config.toml
train_examples = 26041
input = "log_mel"
encoder_arch = "convnext"
encoder_activation = "gelu"
encoder_mlp_ratio = 6
encoder_drop_path = 0.05
encoder_num_experts = 8
encoder_shared_expert = false
decoder_width = 256
decoder_parallel_block = false
nesterov = true
weight_decay = 0.006
Rows from block 2 of the text decoder of a small encoder-decoder audio transcriber, named by matrix and row number. Rows with one number belong to one neuron. Each number is 128 + 32 x the weight over its row's rms, rounded and kept within 0 to 255. All counts start at 0. Numbers have three digits each.
After each neuron's rows are labels from the 100 texts, of 14976, where the neuron reaches its highest value: "tokens" is the input token at the peak. Only what is clearly more common there than usual is listed. The data: short read English sentences (LibriTTS-R). In brackets: how many of the 100, against the usual share in percent.
# fc1: MLP up (decoder.blocks.2.mlp.fc1.weight, 512x256), inputs 0-127
# fc2: MLP down (decoder.blocks.2.mlp.fc2.weight, 256x512, transposed), outputs 0-127

fc1.120:161140074070104096163064120155059099163141102094146086128143140173162118140131112022134176138139197119137124128096096158118138154108150129119107159123100104140129032087149143110114137096015137170106173154133144077151095087052186158114106174115139177138140069123108171141114119106185108076113123165092156073073138160137123100119098099175127130114073145135172144149144110094128196125139
fc2.120:118151139103184191197148194178125206141109094103163094126079128130108104162149117163177122133142128104120105184160109130105174122150115179082108120072118117132105174120090137129130100109159108097115142135151158152078096108153145100139118117093107179159113107097105131163162128131151110062097150118127081135123117101127065156095082160128088148121176174116174132116131126158110133132095
tokens: "he" (61 vs 1.3); "she" (27 vs 0.7)

fc1.73:111122136120111069094065124182152129123100130127119165156169130147134154178154111083130097174118102072131112089159142109121121151094121164154191104078094143145171123170164138062094159155117092132125159132122142137194165133119209129089163136135140116128144117058200156124156103123181139127150155073087152163142102135096094153101082117121091136117060107150069156128124108108124106170120
fc2.73:109185099158139135048128150132133129078185158175123115084094106072173123141085119128157144151146093079138116060105074126130154216130156129155153125110171127127184147204118121152168118140087140082041161124090110109144163164177139148189165106152121100138143143101079151127105148123121130115121097163169137154140069093145104096151147108102113190099134167136114081141115106085206112074138
tokens: "and" (16 vs 1.2)

fc1.417:113106103089137144169145140154135127129134132092132137170123099138099159078117086102122132199143134158201087147058120104135070173182135135140136170145173072165134116162214138210096198120123068115120099154081095157070128102101139121145133154098135093109114117070145117107057119104174121153141100145133188159126110115123117069102135124153126128074123111170109090177156107128102139176120
fc2.417:129124103123173131118103094102154137104105124092157117118066082166104139138097088128143102137218075128137123151150106134111116144143120154110133130112142097094111160155152099162187204185138138143155092142159098159115151135126126159075127186139149096117141153074182125120080085148148139110113139126148178148211114109057145174137067181110110154144169121115177118083148146077107084130139
tokens: "he" (37 vs 1.3); "i" (22 vs 2.3); "it" (10 vs 1.4)

fc1.288:084086110114079129118163133149111159103122143089109090175101122111177156131137106100140050156123151072184080106116190126130076111163127133124116093148161111057125163139104150135116166106152159073150128086137117139140091145139068154155208097097095119114139116096135149102175226139121135076156164136105125112103171134048152155118160106156132134145108186156167139105099151122073128157117
fc2.288:193132092139145155075136126099150163080116129127163041105077159163081136175167143085094133118172145161104138126169168156112177081162131129171097153177090103097100084069134152188165104112196097147128158112091150150152145100151187129174132150126127141134106096149188086092128156160112130055124087098162093085164132078127088133089093124131125098115144110153107138100069128158101174114133
tokens: "she" (17 vs 0.7); "'" (8 vs 0.9)

fc1.381:151117083185121091120190164151134092119113122091160173187097138141141144155128119108112150093105120132110097126168105077130087101184123146101141092130050227121105149126118121119130097112157135166151053095125206153175142133147112113155134133164126099119152123085083164111093139080111085090105085110141166188160113155136135176148090153180135084124151118156097197116125109108150114119125
fc2.381:162151102158091122102183143127162074096136147145135126073081134149120145137079166105158079160082108109107153091147088156096122098107103145097153134185232090120106106102140119157160126159130101110190124141199152092090145146166102140069088154112104107158100133124137115199072085211146206125123167170122106149191167127133182148163208070103120093151073136076158147136099133181103127126055
tokens: "could" (22 vs 0.2); "did" (17 vs 0.3); "will" (13 vs 0.4); "would" (9 vs 0.2)

fc1.171:090102126154100138145191103147109115126167121113137156147136128148169148102144175142163140139152071118117060076140115117154173116113113107105117086089131109132153123156129183137147151130149159133093172170206124098123133103081130147087110128159140180126169128119108060127134105131103133096134180125134161168082155101166069115166105073133164120143097179155146111139107164113119138129127
fc2.171:085056141089127162077111134080118160144131111112126051085168088223142131103127123158129187163111102109144111098130100114112103065144104170114105163155147155132089162153127180178103100127135116127096147122133156123091146145139092189118125114195116135088139144115131066150081144103128097151156070186142200160141156123143106100105079156132131180117070175088104077140143134100084117078176
tokens: "do" (12 vs 0.5); "in" (7 vs 0.8); "to" (7 vs 1.8)

fc1.76:137162087191132090151130139181129096093152167113124089089149140141091128124166121079116128184134144156137069105065124192095146165127157155148141143184178105116129158108161108164075113148083139152071124151085124111158127196166119187130064080096118140109133130106093179070080150138065114211182121101145167098172194088094195035137147144125121165191071120105142146089151141081150080091082
fc2.76:163156066148143086097150163173107142095217160125114160053145164150120089083099146086100138112110123156072130062105182073139119147136073071120033116159099153114072131127148129124187128146137120066141156158150116101174101152137123123157141164111114143105130135082137113192167132087154145129086176119081146112165166060086147072123072156128104142129153090124114101127151165000165104083151
tokens: "yes" (7 vs 0.2)

fc1.0:153129133105152109117085083148134121191122076091182174107149103170123205103125120080112148156078132131155138164138168200151102103139152160168097086101137111151168164122090130125135146127098164117163117054105138198119148107139078121160126177114146123085047132150086181132150107144148126129082110099138124103154164157125151200065094127144068172172124138139085104175193101156133130157125
fc2.0:155124088095108082145176116150188097129102105034142113101166094203089141107103106124159102076131140131149171108050160045127122139210101115161132086182103081125145145187166138092145117161159093123147116148150159081120134121143187102150118112160140177087085147134080116158084176118162149131182137094146180177080104147111144121155176110125084089115124184134127079116155145107094115094113
tokens: "with" (28 vs 0.4); "have" (21 vs 0.5); "has" (10 vs 0.2); "of" (10 vs 1.2)

fc1.66:163127153097148145134108116181119094164090128127114093171082133114176201100161099145099129127123131191174136121173183165118110134125092132155101118077107074123142149137138156161151117139131126082134098120115121128137092159143108122051076149123091133074143132123149116153128165146107135120140122124173150173109123139191105115108098137135116164128125136144126092132149158146094086130114
fc2.66:147136102136140053140113141099142135128077093099104103144153127114096090087103127089118177181181055163106103137126125072123226134134086089137094111111104109129142176150131098148140157116145149103137139177127128126165146121105099123175203152158135142170170166100122089174113126099129117136131086133140113122079164140163181075130168157140105133077088104158123109109072125150126164003146
tokens: "and" (19 vs 1.2); "of" (16 vs 1.2); "on" (15 vs 0.4); "in" (13 vs 0.8)

fc1.81:101111091114055161148092087100129129165160069097171172163140104109128180101160080151205107129149166076144115166160135182166078145140107128159120074133150091241107171112161144173136106147133097166127144088105118101129129122111129148119107142194095108104113111109102141144124116114138144133233151119115106182143108136149117106166147174132119079141126110088109164155163098053156119094142
fc2.81:134182147136142143124060132105148180134140149122147103129166147145109168123062134167118104155105154134074109071159184141168128149159160040126117101120100147094148121043102122085157128091093183137117082108124131130147161127131130133121135105155177051138103095120186163175128091117108153115106083152119117170127108125140160130147089112194102158109191163095101111131152137095133068127155
tokens: "looked" (32 vs 0.1); "look" (16 vs 0.1); "it" (8 vs 1.4)

fc1.476:129046075164127061121155073157159093128077116159148162198113132086136156121085150123198115119135095120132140115104091123171102199130127117155196124184134133140119167142126120053118168123125144163143141110090128105106128157110110111186130126084194112099101079120108097093187144129077149080181160175116147125108138115173128126167138136124167131149126111177125150133139093138178130171127
fc2.476:108098177157096066161109123126112136139126090137175177112098112123144143082131133111171134132130144113097163156106107116153133145178169192131155061155158137107131166121090128118125112135116169165114167138089142120063141117149142144158116117153119071062132140149088106109147138170116149165065109141179104140125122174131094090170168168144115092096141070173144101116145141181095135117137
tokens: "do" (56 vs 0.5); "did" (29 vs 0.3)

fc1.366:157159146127083083132138207066177142088140095188150170164146190099124152182149077106128122103157095131138101178110128067092107150145117125165175155115156113121132143060121163146081155149106158174108117151123096157104107105148113141091107103132182150132165140159152127113131093148079094146128183103149170130095154163130098116137147120144110116134145104142161074125041128144134115145098
fc2.366:092110084136157112124144079126094065137133083175096074200116079152134143155185130084106132120132167178141082141133116160113075143196138146163116072097147169120099120125147113084144130128171114157131149109181179164183107097115152161083152152135186163130137162164157153160076132135130169121112105103123101135112061141117163160156108135125056138095182150181124073126137130163132094110081
tokens: "she" (28 vs 0.7); "he" (27 vs 1.3); "'" (21 vs 0.9)

fc1.64:082098079156180093174140128095105128116104095141173124119094171113150131085121148170129090062092071129075105121081148136123055159136124116153172116146105097142167096030164093106156141135163125148126134112121140099098108136157130075127093174209098159181121168127181116140161088154173119120121157123132135103118118148126067138198120109156135146136103115122116087137182148232179117163129
fc2.64:170083129118079094073067158145167097133141065074063093178143162124162065136176136109107171157150163171152194108130143157136153185161116134140101163128152137121135106107062109154093095182184160130109076063121139121182163111098113114102068096097171119117162103101133146129133144197122149147122090080126109131084140150125160148107154119080133117186167182205161099146129171151097095120075
tokens: "and" (19 vs 1.2); "to" (9 vs 1.8); "i" (8 vs 2.3); "the" (7 vs 3.2)

fc1.437:143135119106131137101161069090093127163098148178062137096142155164161128099183076082067128070110188135155124165153128124149082179105186104133145089123135064127112109117115176149091153067117144069089129170174160098090128062099060164187136156113152095147148159142109116100070112136158123107074154157095097116121130138143100101108114109100082194136144153183148103206136149151204110091119
fc2.437:122141103123111117161117108185069102134049160140135145201116071081180111152094127155136149048180194081075141151137132081071156185091197127119099135112182102136123129146127120103119146134137082149114137130123124141107125134114135183181176150121145151072134151070175109124138158179154092095140152128099101158116076171099086109154160132122075121126177123085100138119101097150138167123127
tokens: "he" (39 vs 1.3); "she" (25 vs 0.7); "i" (21 vs 2.3)

fc1.165:132126082176098132108182172157173147143151132143144123112191118101106129151082142110057086130209175133177082138180108134145126169113094116141149109115184142144117085154163111118094111104167114119171175136127102096115159149155097155142108117123120080041053187151160068140115122153134110134129092098091149092142131137116135111106138107134134116172077097107106108161097116127084151164131
fc2.165:091122117096149117174144129134163119120142135131085099131188115146168112173125151093109155155146117116099114140139162151054128161163134122140143138136139163084138096115101107127135113147075069181122130094136153098133119105166107096026108094150165127122102121166147153170163152129089089139160058132169118151142152146121137130126077142139176098151127197096127154181146122112093121132113
tokens: "let" (28 vs 0.1); "with" (8 vs 0.4)

fc1.326:102149088154129124070161127149153156159136115111108145173119071146135175124132153124082106109108115104117102137123120127075122157157189184143117179153153171210148175152158135113128070147125116125174144085142157085073141143173113143153080127071123100069123080153102142167175136112097096141085146152110132110132074093158194075109101134083171151096091111152078138206199086105100160142147
fc2.326:057116071092173089163146115114115174112162139140077105204139129145107158147109123080116128151119144117121133122133126107111076067138143213133131082105116051156166097141125061130150056097109119141135147154153122143092165164131156172144092159179183136071123139207188103137110089156129157119139114130127183071154185116116070122166157132117125096095103100146143155144118073152093148130147
tokens: "let" (41 vs 0.1); "the" (9 vs 3.2); "those" (8 vs 0); "give" (7 vs 0.1)

fc1.145:092183062098129134106127140163098115113083205156167150140145154154079095134112106123154123131119202107147131122062112141119111093101140151148139047140137160148162134140158155105110086116108166120072120110169146204122138091117150100191090119088136117193110134097178093130129108133107078162182044109144131178154094130108130113118120137152116103089105114112106125148071085114184148149140
fc2.145:122089119093152158161099128131095125091104168088126108112133156115098127077088143098155181115178110131129175113067120135131129087143175099136143168095139109103117147086110089157116113103092125079113134132151034143113129091129163108205122110081162083197152120088110105135124119156123140142177158084191159152126089159086116113059114156120168155166130168164022073170140143172111078111159
tokens: "more" (48 vs 0.1); "how" (35 vs 0.2)

fc1.249:183141150128151130148216143115110140145111111053060087088156204082101146166096163145139145082125095136139145168108106158147081141180142059192132153146158103113144134086138088069155138170121157139123162136082159096086106071090048093115121179112112103092151093114164152125102093127079113107124159141127167114112138140120145125100126107152112116112119126156157150133157130109128149143145
fc2.249:188162133116121120131083157165110152129170147090136093171149108148138094148143118124177180061155083137129092128150120092146126092128138125138087117163115147156131138110124104158125121133154125095126118160150112118123109137100078174086116136104166119090097123132119122101115117155107122121152156141173164185106060095109151130140111161211126081091103084150052127142145170058115141158148
tokens: "let" (38 vs 0.1); "look" (9 vs 0.1)

fc1.425:065114126136126121085098114120113112152143159169194088139124160095122139091102144118087172146129118156100096063188113155156196141134123052116117108134178156124129145157158161138140198133192091165155121128103094074086146163097147128168138080107091060106090158079183122170116126140116145193116161138120187077112175173154107101097113075118129093065110132092166130081094099146017105133116
fc2.425:107134074190148094133184106118151122143160142143112119147161141163091125071184134110076251183147157123166135123124087123093109171113141129191145112141106065103144078114099113122129170131153136049109130206168150130120142144101118118080070097106153141098157147153152100168149121116121052156104085112156088138078174139134119118114099082143127110061084148084130127117126135103078152075123
tokens: "in" (45 vs 0.8); "on" (21 vs 0.4)

fc1.92:155075150097146132131137130115101134177132089091093165088168141138067133148154134118107151130137107080169150139121158077126112109089105127154088122122096091120183082156115199137067134110185105134147116100145129148111146197184109081150094159123135097142223098149122205110189114125123119165104129094111099144084126142126112147206088086087071077160086160148135097126119148140148134153113
fc2.92:150088167130094201138147083137082145143155088114158183160119083125115174139146067198139157115078129079121147128136149137105155144122145108132118104087114166146146102177191178179073176128067085079114118159132116134124067137149210139114153146116145127096088096131162131183116105134188161121117052110123128141126078132115163170111111135074108151131079146108198139132151118119106138144140
tokens: "could" (16 vs 0.2); "would" (8 vs 0.2); "didn't" (7 vs 0.1)

fc1.325:180155126168093109134144082115132151131074127129098111151112233081159171084085149130137137137161119091091114128120118100133123111094140138134149128098102160162185129154074106113150083135110084067185090070143089193106138140208138140074124116112143129141121076108122093168145119166120110113145076116158153161130136160095202123114091128175100110147107131110136179123161110120184140130082
fc2.325:163169163149127123107086102061119054137033136183119170162094122129180181113161164098205127133088097171150120172127120113114070158155130106061097112159127108107128124245110112118169152103117093119133149119139097118124123154176110177105114139167102129122173149130107109112198058151140136125068141145132138152158106080115094115116122143095120144078084168096127092116171134118089141103154
tokens: "with" (8 vs 0.4); "you" (8 vs 1.9)

fc1.28:189118130123148156065168148120165130163142158119171162138101137082114158142184158134079130143077128126159035131141164198106171121146115121133100142150151121225152109149105092132136113090122153167098151117177121119123128138183084144084125122136161073127130146116108146158110173123103097103135167172193131100144143090127115153141048144171124105128088141069095088114133062121085144118179
fc2.28:064156133180122156157138102173086175148099176112121080082171176102123152129142189163169088091156103148121141127160082099135064142144108121127122139115098094114134103135144100100153090104147195105171106041178131101106173133120127133094123143074091183178090137121135162083140160105119110141066117099134101226122109128156119124178121091137111186129148150166139094149140097084099210137119
tokens: "in" (27 vs 0.8); "on" (25 vs 0.4); "to" (7 vs 1.8)

fc1.257:124128190147114100159189124147160131161124097120120110090160156132145152141111032156127142155135129135137130143191149096132116124149164135115121073161115157102128114154092160076175123120175155093143157127100103099085162149155130113149106179141147088157125151150136196158195070133143035235143149103166109158149148116127157159130126126079135151075140088139072115063130092131123169138078
fc2.257:180081068134105145140181108137066135211122095092132098063109175160172162164120096086101125152102195090111132091173142076152169163145143144143098104101180105124085161168107101133142114165078116125086124114091093122132135098144120145115142112123166095048109137138162116088160129120114059146185184136143153118075136110152132122112079140208125177087115116126116126058145104170077138173128
tokens: "in" (15 vs 0.8); "him" (11 vs 0.5)

fc1.391:157112124206116113095143104191129071126127102139172156176107149120090177102155113083131132151112135126166116119160135104119167119137121156095066097131129132109119061103103089098092157125054107158126089130129104191123153105164119126096134148099124147176183112109148188069118090131111189132059090159069132108139110116115100104105140151154134075156101104195169085154146128145125132140089
fc2.391:085056118129142126119167040163112120182115072087154072123163146172138120094044167137143072127140052116150145124109117086124164102100121130100149113178073072141127074112126154121098168122114121137161108126133153154108104137205129085093120138128133090166125142140158167126142129091122160128092172108107162185156063129152082127120120092104108071121132123125183044145109119177176108122104
tokens: "with" (67 vs 0.4)

fc1.197:105176080167071133129182171134168134171098109123138101116183149202130138079187141170135103167144132137142179123140121080086186113122154092130123112082114114135098127128127132063106169105093114137124098118026140177186168147126167116163112113130144079078168129159086112128115101103232126146117123135105147106114153128105163155104145081149092060139049177103136181082128096130111159158033
fc2.197:132149145122104102181140148113027079168110106125137116132150149149086123097123112083176144148135136146169147157152125120100156122099097141132100173069135111123135157146147021137126062132131140154134092120117144155190132069091148162080099165165139129093180149159138142083121097138132089070118141157105136142102149120084108127090169101130128108144114182153114115130140141102100185077137
tokens: "with" (22 vs 0.4); "was" (16 vs 1.1); "like" (13 vs 0.2); "not" (8 vs 0.7)

fc1.67:148146146119121161148051214135123184164066107173140106109118120189076120112144119128168143099130109182169122109132131086165134128117136213124110190129100126100158154134173153124147070156068163085135109090136111135134116133140121190135131154073121122093213107109176147104096124197145098163108156113085073074095162158134125088129109177130094125124122131074182149161111140085175098139079
fc2.67:193144121119144130129087160074128124111109122147128127143105143129137085103056136130146096119155201070144085055191132111155100093125092069134124184148100148033137100098085131105186101161086114095086207124120115106102145142122149153165192121132152135180158087138150144101156146084106123137095180081115155125198077182131101162147159160086175143111115181136122180179075121109105139183101
tokens: "yes" (26 vs 0.2); "perhaps" (9 vs 0.1)

fc1.18:081141117090085161131168162173082089131114036136089101083170177101102088132146192151174103101146140179141146156136160121125155110087121103124153162149124127066150113101157143105106138130144111173124144153102139167139143111056128138093219118151086159108139120141088178125126110157164155132141128143084163136122092167193063100121150106118092217148076103065099050109103107123152112146133
fc2.18:103144136118140148083152121080164137126103089128120119119170189106135133128107116103126127174137147163164116192125155159115130134062150118123087122110139104141107160133126142128172049082094082104124111120119093143096153097123128128113039122098156141129124117122076061140120042110119148154104065129161165130162141124127139097116133121155132106147179108162192079124171225113124122118119
tokens: "and" (19 vs 1.2); "the" (17 vs 3.2); "a" (15 vs 1.4); "that" (11 vs 0.8)

fc1.82:124177129137092149122109103117101194155198119143097192200160098139129124157160086144157149148169151142107116047102130101150120113069154112083115075114163129168131079156067118149103126158141092110154100129135096134136116138166130125113135060106150128139139129104132137106062147133214114198112168076105117080127165094165082090106096142149143105118148080117159132112123135032104122123086
fc2.82:112133138175157119124138170130122090157114055114184133150129150158092129120077113143115115101146143126181117154130145147104138107085113161080149134151120112163134078148094102160109143121128134046107165125120152171121149155156193099087186100144119088082114163147091103130126179133174142156139144145208122120088145108185111119101130149115117085128101118187127174158108121000150063149112
tokens: "in" (22 vs 0.8)

fc1.267:191159151127118115118065159131129129167114151081113188112183141138149122149123129152108161134151095112095130105184114118132107184102160127129093135122096140107149076130099100105120191154116087126133125077140135084104154138102185100082120119117145143194164135067114096173118107147108151105143112114214098097133145098088115088116118155198155172109123141152058146175080103089138126180129
fc2.267:083182103150095087151109170158085121118141103141087091140179095121072102148104102131152168161082176109125123149127160167168145176067105084089120067191125129156175129074150124127139119149160069088046129082091110078175146158157148098124159104137143112153137208087108137173091089166123189103143171142156158089099137087134101122149120144085178132109109079136128136139142137156157180127143
tokens: "and" (30 vs 1.2); "with" (14 vs 0.4); "of" (12 vs 1.2)

fc1.484:159132074130137123164216090106145083122156125087120180125121151201136121086162149177119106137181162134167125099171115127157124168211116125138099166090170108143096087111162143131136179102162157110181097134105129111100136171061116109118115071117164164106188152110151169127166115098112174150123085123143137115080113168156164117086144170142069148094126224126110135138103089125147147120133
fc2.484:158128076135132116125079144089232114116100169175147117085102187100141070170123050157166054175135103165085153065133115081160156086123126126137089141066109135102094139117192074113107163088146127078157108171141129161128117134150171148181148094132153127147147106164177143161166096105160099107092100229180090151080093154122161104129141119146123091126140157168201148109177119089127109119094
tokens: "in" (73 vs 0.8)

fc1.356:158145109137145111134103186119120202112115092140171087100140118116112136111137081149086144152162133126126127153090115083142050136125130109099134159112163089079148175149193128134147165083140183103084171170145116099139176086136174111209097105067190164155061090098172098186098034132168145136137092174120102116119145129162161146185177141145109120144116189130114119094143157132149139091160
fc2.356:139127135196149127149124137064152096152110100126092145123074117094096146071196115183075123106162163131170062112122132144052155160130143130172102112209130116108143172089167128156143090152183112200103149109107115106174115175108108041097075140092088113131073152128101139128106140163125086127121097102121104062138143102179108059132116101133119121121134179124103107175134147126193186130142
tokens: "looked" (15 vs 0.1); "sat" (13 vs 0); "went" (13 vs 0.1); "stood" (9 vs 0)

fc1.401:093160137121176125174131158125057157143137063084147152110076119123120117120147096123131084154170199170135116102119073074081094156106208148121120138151120121098136123118154109135120130140098150129128119067132145106183116138110159181153142116224119183127055119156119103065169149106104145128130180133183167144115113115141163072137120107141109093129143115143103141130171165101115052156115
fc2.401:110085138116123153131129131070122101126139157094132194107113103154100137093104124134125143110175136135126166114101074099112083181095135097126097065130163133161125086121159149099050117125154112121163145092120171139142080138102142157126177151138129081120183147132093154167121131130110171157143130107132119115062103103103130112140118132140121168150123064155083157195146164124164112126123
tokens: "come" (8 vs 0.2); "want" (8 vs 0.1)

fc1.173:216119113180127103148164124112161101202133091153137171113105145144085177133172081108113126124091136123105121112166109086168148107148119136137139162152124099152135166146149121126154106121139131121141138206109071167186117103138114139141123094097163115077110157097081124134125133159173132092144152132165068169130163107130046170057081196110081057100131165146125096146156142131184149124116
fc2.173:142054124159133147111134164084118137078106076059183095063146119151101141111187098163143126166094133175188157120100138098181139174137078132127105133144103136128105181134138151118125211092103161107114164132219110097164120076144135109092096142198112128162120085081123143142145114149056180149086134125138147092118126126097157134088114145084169118104123169144136115099163083121172112137176
tokens: "looked" (14 vs 0.1); "know" (10 vs 0.3); "about" (9 vs 0.2); "not" (7 vs 0.7)

fc1.290:115101098131152114133135111140123137170090109147134078121152131158105143146208134094065175161100166142092173137121137165115144126090158166036084098104149101154107120096107090123151122175125146165082119126173064156100081062106130177133151136161073145022166148131127153115162101121127081104184134192112137133089168116099099132111087087060136074107131113113183105131140166143134161054127
fc2.290:124105159135172124147125074139164135152153128101125113097157157097120096165192154131069137135114135161114151151131126083119142164103118180072167110075152159159100095131167091139160129074110162075129092083101165157103055128123171091074134163162090152130163166153102063151115125127158117169168150126088165147094103114076140134098087199109157147146154106084165146162100126092074117048106
tokens: "good" (32 vs 0.2); "what" (7 vs 0.6); "was" (7 vs 1.1)

fc1.41:133190136134130120135114110130128140080090159086146090179117133113135089098147119142175116099090093147098106144141107121120081182125204124145130143177098071178134161092188143098085130168149053118146176116145177178159088122137151124124150123147125178125165081156149199117146106124140124088178114194126119116164136054096127122103111098109156129138174115140069144133122102140106116130103
fc2.41:099109158146103147112130091126131207142171147137174139082101182117185129052118079156154187175157169106112139154057144070108142148091136128131163119135073139156135191140137139173153100199141162127197152126088155101160135160112124158151172146173107085070078092136155070094118140124124153120131106136174170126097191189149172093118090122088163153176101103141130113153153137123087126169109
tokens: "let" (29 vs 0.1); "tell" (17 vs 0.1); "and" (9 vs 1.2)

fc1.31:170038131165129086175119105076111133112082161157102146167125154151058175144135104104146107112096188211111102135046093107139077216187139152159122114107159140086108119144116139139138142170142167123154156143088129087071137138122083099173111113180130078128127117116132134120131127107163120049077157147141140166143119103140177076178138103152100158116073071127161180149195106096130095146134
fc2.31:175120172123098162169069100121130116118127107113152127092140105101133097159111149120149101162102149083113159235089091142120073100223113130148124139207096129075138099142133156168122162114100171112123124128104119174124111104105111117199204077189098162087116129149124053154071093158161077073043140166153116174140132124143133128153177117121121124129104136160089161106132135109116104083107
tokens: "do" (28 vs 0.5); "did" (18 vs 0.3); "let" (16 vs 0.1); "will" (15 vs 0.4)

fc1.461:183098118144138081165150107099162129153071152085105043072111082154125137135149079120140176110105172148131083128153104102113144182137130148139149116107140119118165149139191158144064145090083149142169108107097115142131147092170175125168099176167136081165173092125095152096085094180093128144184139171080138163104064140149139080155087082115142108175094088132123163150110122120073180081102
fc2.461:171112154113099087141144096131115107113129145161102068177146184169095133147168159129168123159135156135139186132124085123139096157044102126115124022052130105115151097121137150156149121078087153178129071125141161062133148097109145186131092077131122148185075110113157127160184135075142088122138098118146202125096075118122111112158153193101123143148122104077080145116103095133156183086163
tokens: "he" (21 vs 1.3); "we" (15 vs 0.4); "they" (11 vs 0.4); "i" (7 vs 2.3)

fc1.304:134130094125123129129104116118129121192102076182111114115134116135113088143070159167135154126111114095056117139159159130201085108165138100127108156105120067197184127058109098127139129117113166141116195130191085123196136133057131145136127049076136095095126134128111072069135168162135108168106134135103126162122129113150096172165101191106137058179162158080105111044099172200180135165152
fc2.304:151119173066127077148096160112186091150132134090084106102089070083121117115102100126090152168133101183102153133118112172105174103121095085126111112125167130053123108109104116133174140123066143127147153134150177130189105137124117151139109097092109081169130092114127194186138069157184121138119128147125151171131076150136148099124067153119147147134125140179162083080125090099154093146093
tokens: "and" (9 vs 1.2); "take" (8 vs 0.1)

fc1.428:142161092089110145140194198112150106164174141135131100123131113166134107118148120155089121115105112088107089196053146138098123107046132158130129135093147092136169161066168105154184225202157104124084102047137088182125081099157160158193073132135116111166148120127208128156106112162152072125084071116142140173131139110145107119150128139219098135108163161141094101201160162129117132078118
fc2.428:174097186076123106085131128066130106134073054079134148139151112156178101121123125095060134149139123160112076118118147164123162147088106086132099083110119116175142090116135134108116107181101212166144148125120168128117094139079114150092092191128133141157125163090088120092063177137141155142109179145163164119142187184106162130104143104147174117144113133184118090118118150104098141200069
tokens: "with" (29 vs 0.4); "was" (17 vs 1.1); "be" (7 vs 0.5)

fc1.407:140068147077120179092070126138115098190080109096180159173130142108112186130108102147080163156127074127102112124133120084145083144131163175187123171148160117150114141136109121119165159189139198111158115103130159111162125102119181134092153112153152120056152070126109124167194128110138200103181162115089151092087157111100115068132136154176161129127128141142065130061129143080150158117079
fc2.407:159138140097120140081087127162136080051106125125137139129121080101167083072167149073080153120118141136122165171099165121170137086153118118208145122162109159110062171148162138119122109182135188114097136098086142137165145111149200107142145147116125146162106142111150075134154049112040140209102083129127087171093158137104142068119148147148145152159145137115203081124127104068116141099115
tokens: "come" (22 vs 0.2); "do" (13 vs 0.5); "to" (11 vs 1.8); "of" (7 vs 1.2)

fc1.502:107119129116124134162137108071114127146090105161123122158143118160113156121080086156153161191127105064105157124114089196140171149138128181109074153141165112109163112105184088083089055138150163104197163147144112099125130156137152096124069112127151139147088145181135136100089109204094137129196122186074073113095119093121130151117088193156113136170109162115154154157089120116170126174093
fc2.502:091159153107125140119120119164187103173157158133127071160143114129129157164144095094112092088169064185199158171148137112180108181059071056189077107147107171096119072115139156154113090144135076148136182145134149079124088128155140127174152125132123105139110153146136112145123142133099117136139068135116100116124103122173166146158153113151076098125154114059089137131158083053149188151097
tokens: "<end>" (46 vs 11.4)

fc1.239:158096145171115174114108146157082148126142136159190088137132125099176169129131108150154132132148110175116049081129110152069175170125074098097099128142154114129130095140159093093131113079111071118124117095096167150139141093110188169110129100125172150150166072129141135119112145158125108162122171128151217074084176104135126119104145125077129150122106141167186103121069103140101131122129
fc2.239:098109137145169083102094138139105120131114134103222130086108100055124099127137097122139135092134097156136148118124156122139119113080147144221081102106144108155149126098197216151090114081093159113111106132103082063157132153159123081116077109188095192160113124094126093116163122154124167094117191092147155126129171136133117137128170140129105126120061083137200092178085162093139102130134
tokens: "and" (36 vs 1.2); "she" (13 vs 0.7); "he" (10 vs 1.3)

fc1.56:143117138095076134159147096066185178097075153109194128106158129114100160125162137121101127167139237130109089119146145107079078149140150170183124200121148067140121096180135132190134172159125092154103114112121138110111124092120176096127082054112118134118058120108151122148112074144121127122173151166172104151103148155091162143124124104118202129112117183139049160142128146087128115165111
fc2.56:169138082109160154128130080098167132218129097084105179151166120124181123112074110126151156160182178151123158141145109136109143157086121143144098154099141171120166142121121150148153119152170159067131094121141061168088103148119132105177146085118120145087089119126102137208181087075098106084147114085147102119054134124127101128220123096153162061138176147168107162117127096114099125152154
tokens: "<end>" (46 vs 11.4)

fc1.101:151151111123106108128130142131130139192074202067112143087112156160161123130123054109186158174080137163144077100123132151126123152102136122092138135105173096127110114127169209098135105114116147108053098119095169118104148111125152174139117125104094109132144081127136117084113150097147085108144119125117127174132176183156128135194182120028197144105120113163161147161120093098150172092165
fc2.101:119120089123144128139112046122157110130167184106141047159118136177130175168137096124131123125139116179088099146083133173047174199108115098073145117135094126168126125094117146122135064113131158153078083178113143168156078165103105168172145138148163070145097153160177144096091147150084116111102141125121121083175130048142088158120146149091118151114108139061187126135145080114135130157139
tokens: "he" (27 vs 1.3); "she" (13 vs 0.7); "it" (10 vs 1.4); "they" (9 vs 0.4)

fc1.402:120085148121074090147145113119110148125192132178147140119157163149180118139125143147137100127177078109174097072070166131100098103147123088130104113153094104167106103109123191170151149135111159044191088112170099072158130146195140147133114116127107137141198096101157106160149131123138147079156103174130132154056110115165112117115153115036142114073099116103166087138088147074094124140126
fc2.402:114126113138172084147173115152192147094189185128094149171140167129164105147102127117119117173187054084116193130075158087144122087112118149109145133102105110183109116146121136145113129112152105111089074179112074199147096208068126170143100112141126135114132179135093142164170154086086104090199115141145146162094124179140135137137173171154091131106097187135150145146076091173123121097096
tokens: "more" (15 vs 0.1); "sir" (13 vs 0.1); "when" (12 vs 0.1); "so" (10 vs 0.3)

fc1.131:159034103159112089104194142182135138084152071090079111157147121120088144108178119138168120128138141095162130185151092087116152105139104123193132087140128128181113173134133117122142111154151184102110132110157120173114123050147116111172154092070115173153139133144113162069165184165151147088113156116131142165081151128110097125142107102130145143117133128147130149115156155120158122153197
fc2.131:183104141162127150136118145177152171057125097111090118147104118176117163157136090181132126151047087094179139115108137123092144164109122152098175175178138131127066099122097200122090102047073119127112129112136161135172142156136137130115091153171126121148121180145090128127092189115107118167136101099047099114129133084109085167116067143142139195178109186114150170114119109102105194110125
tokens: "good" (11 vs 0.2); "de" (9 vs 0); "o" (8 vs 0)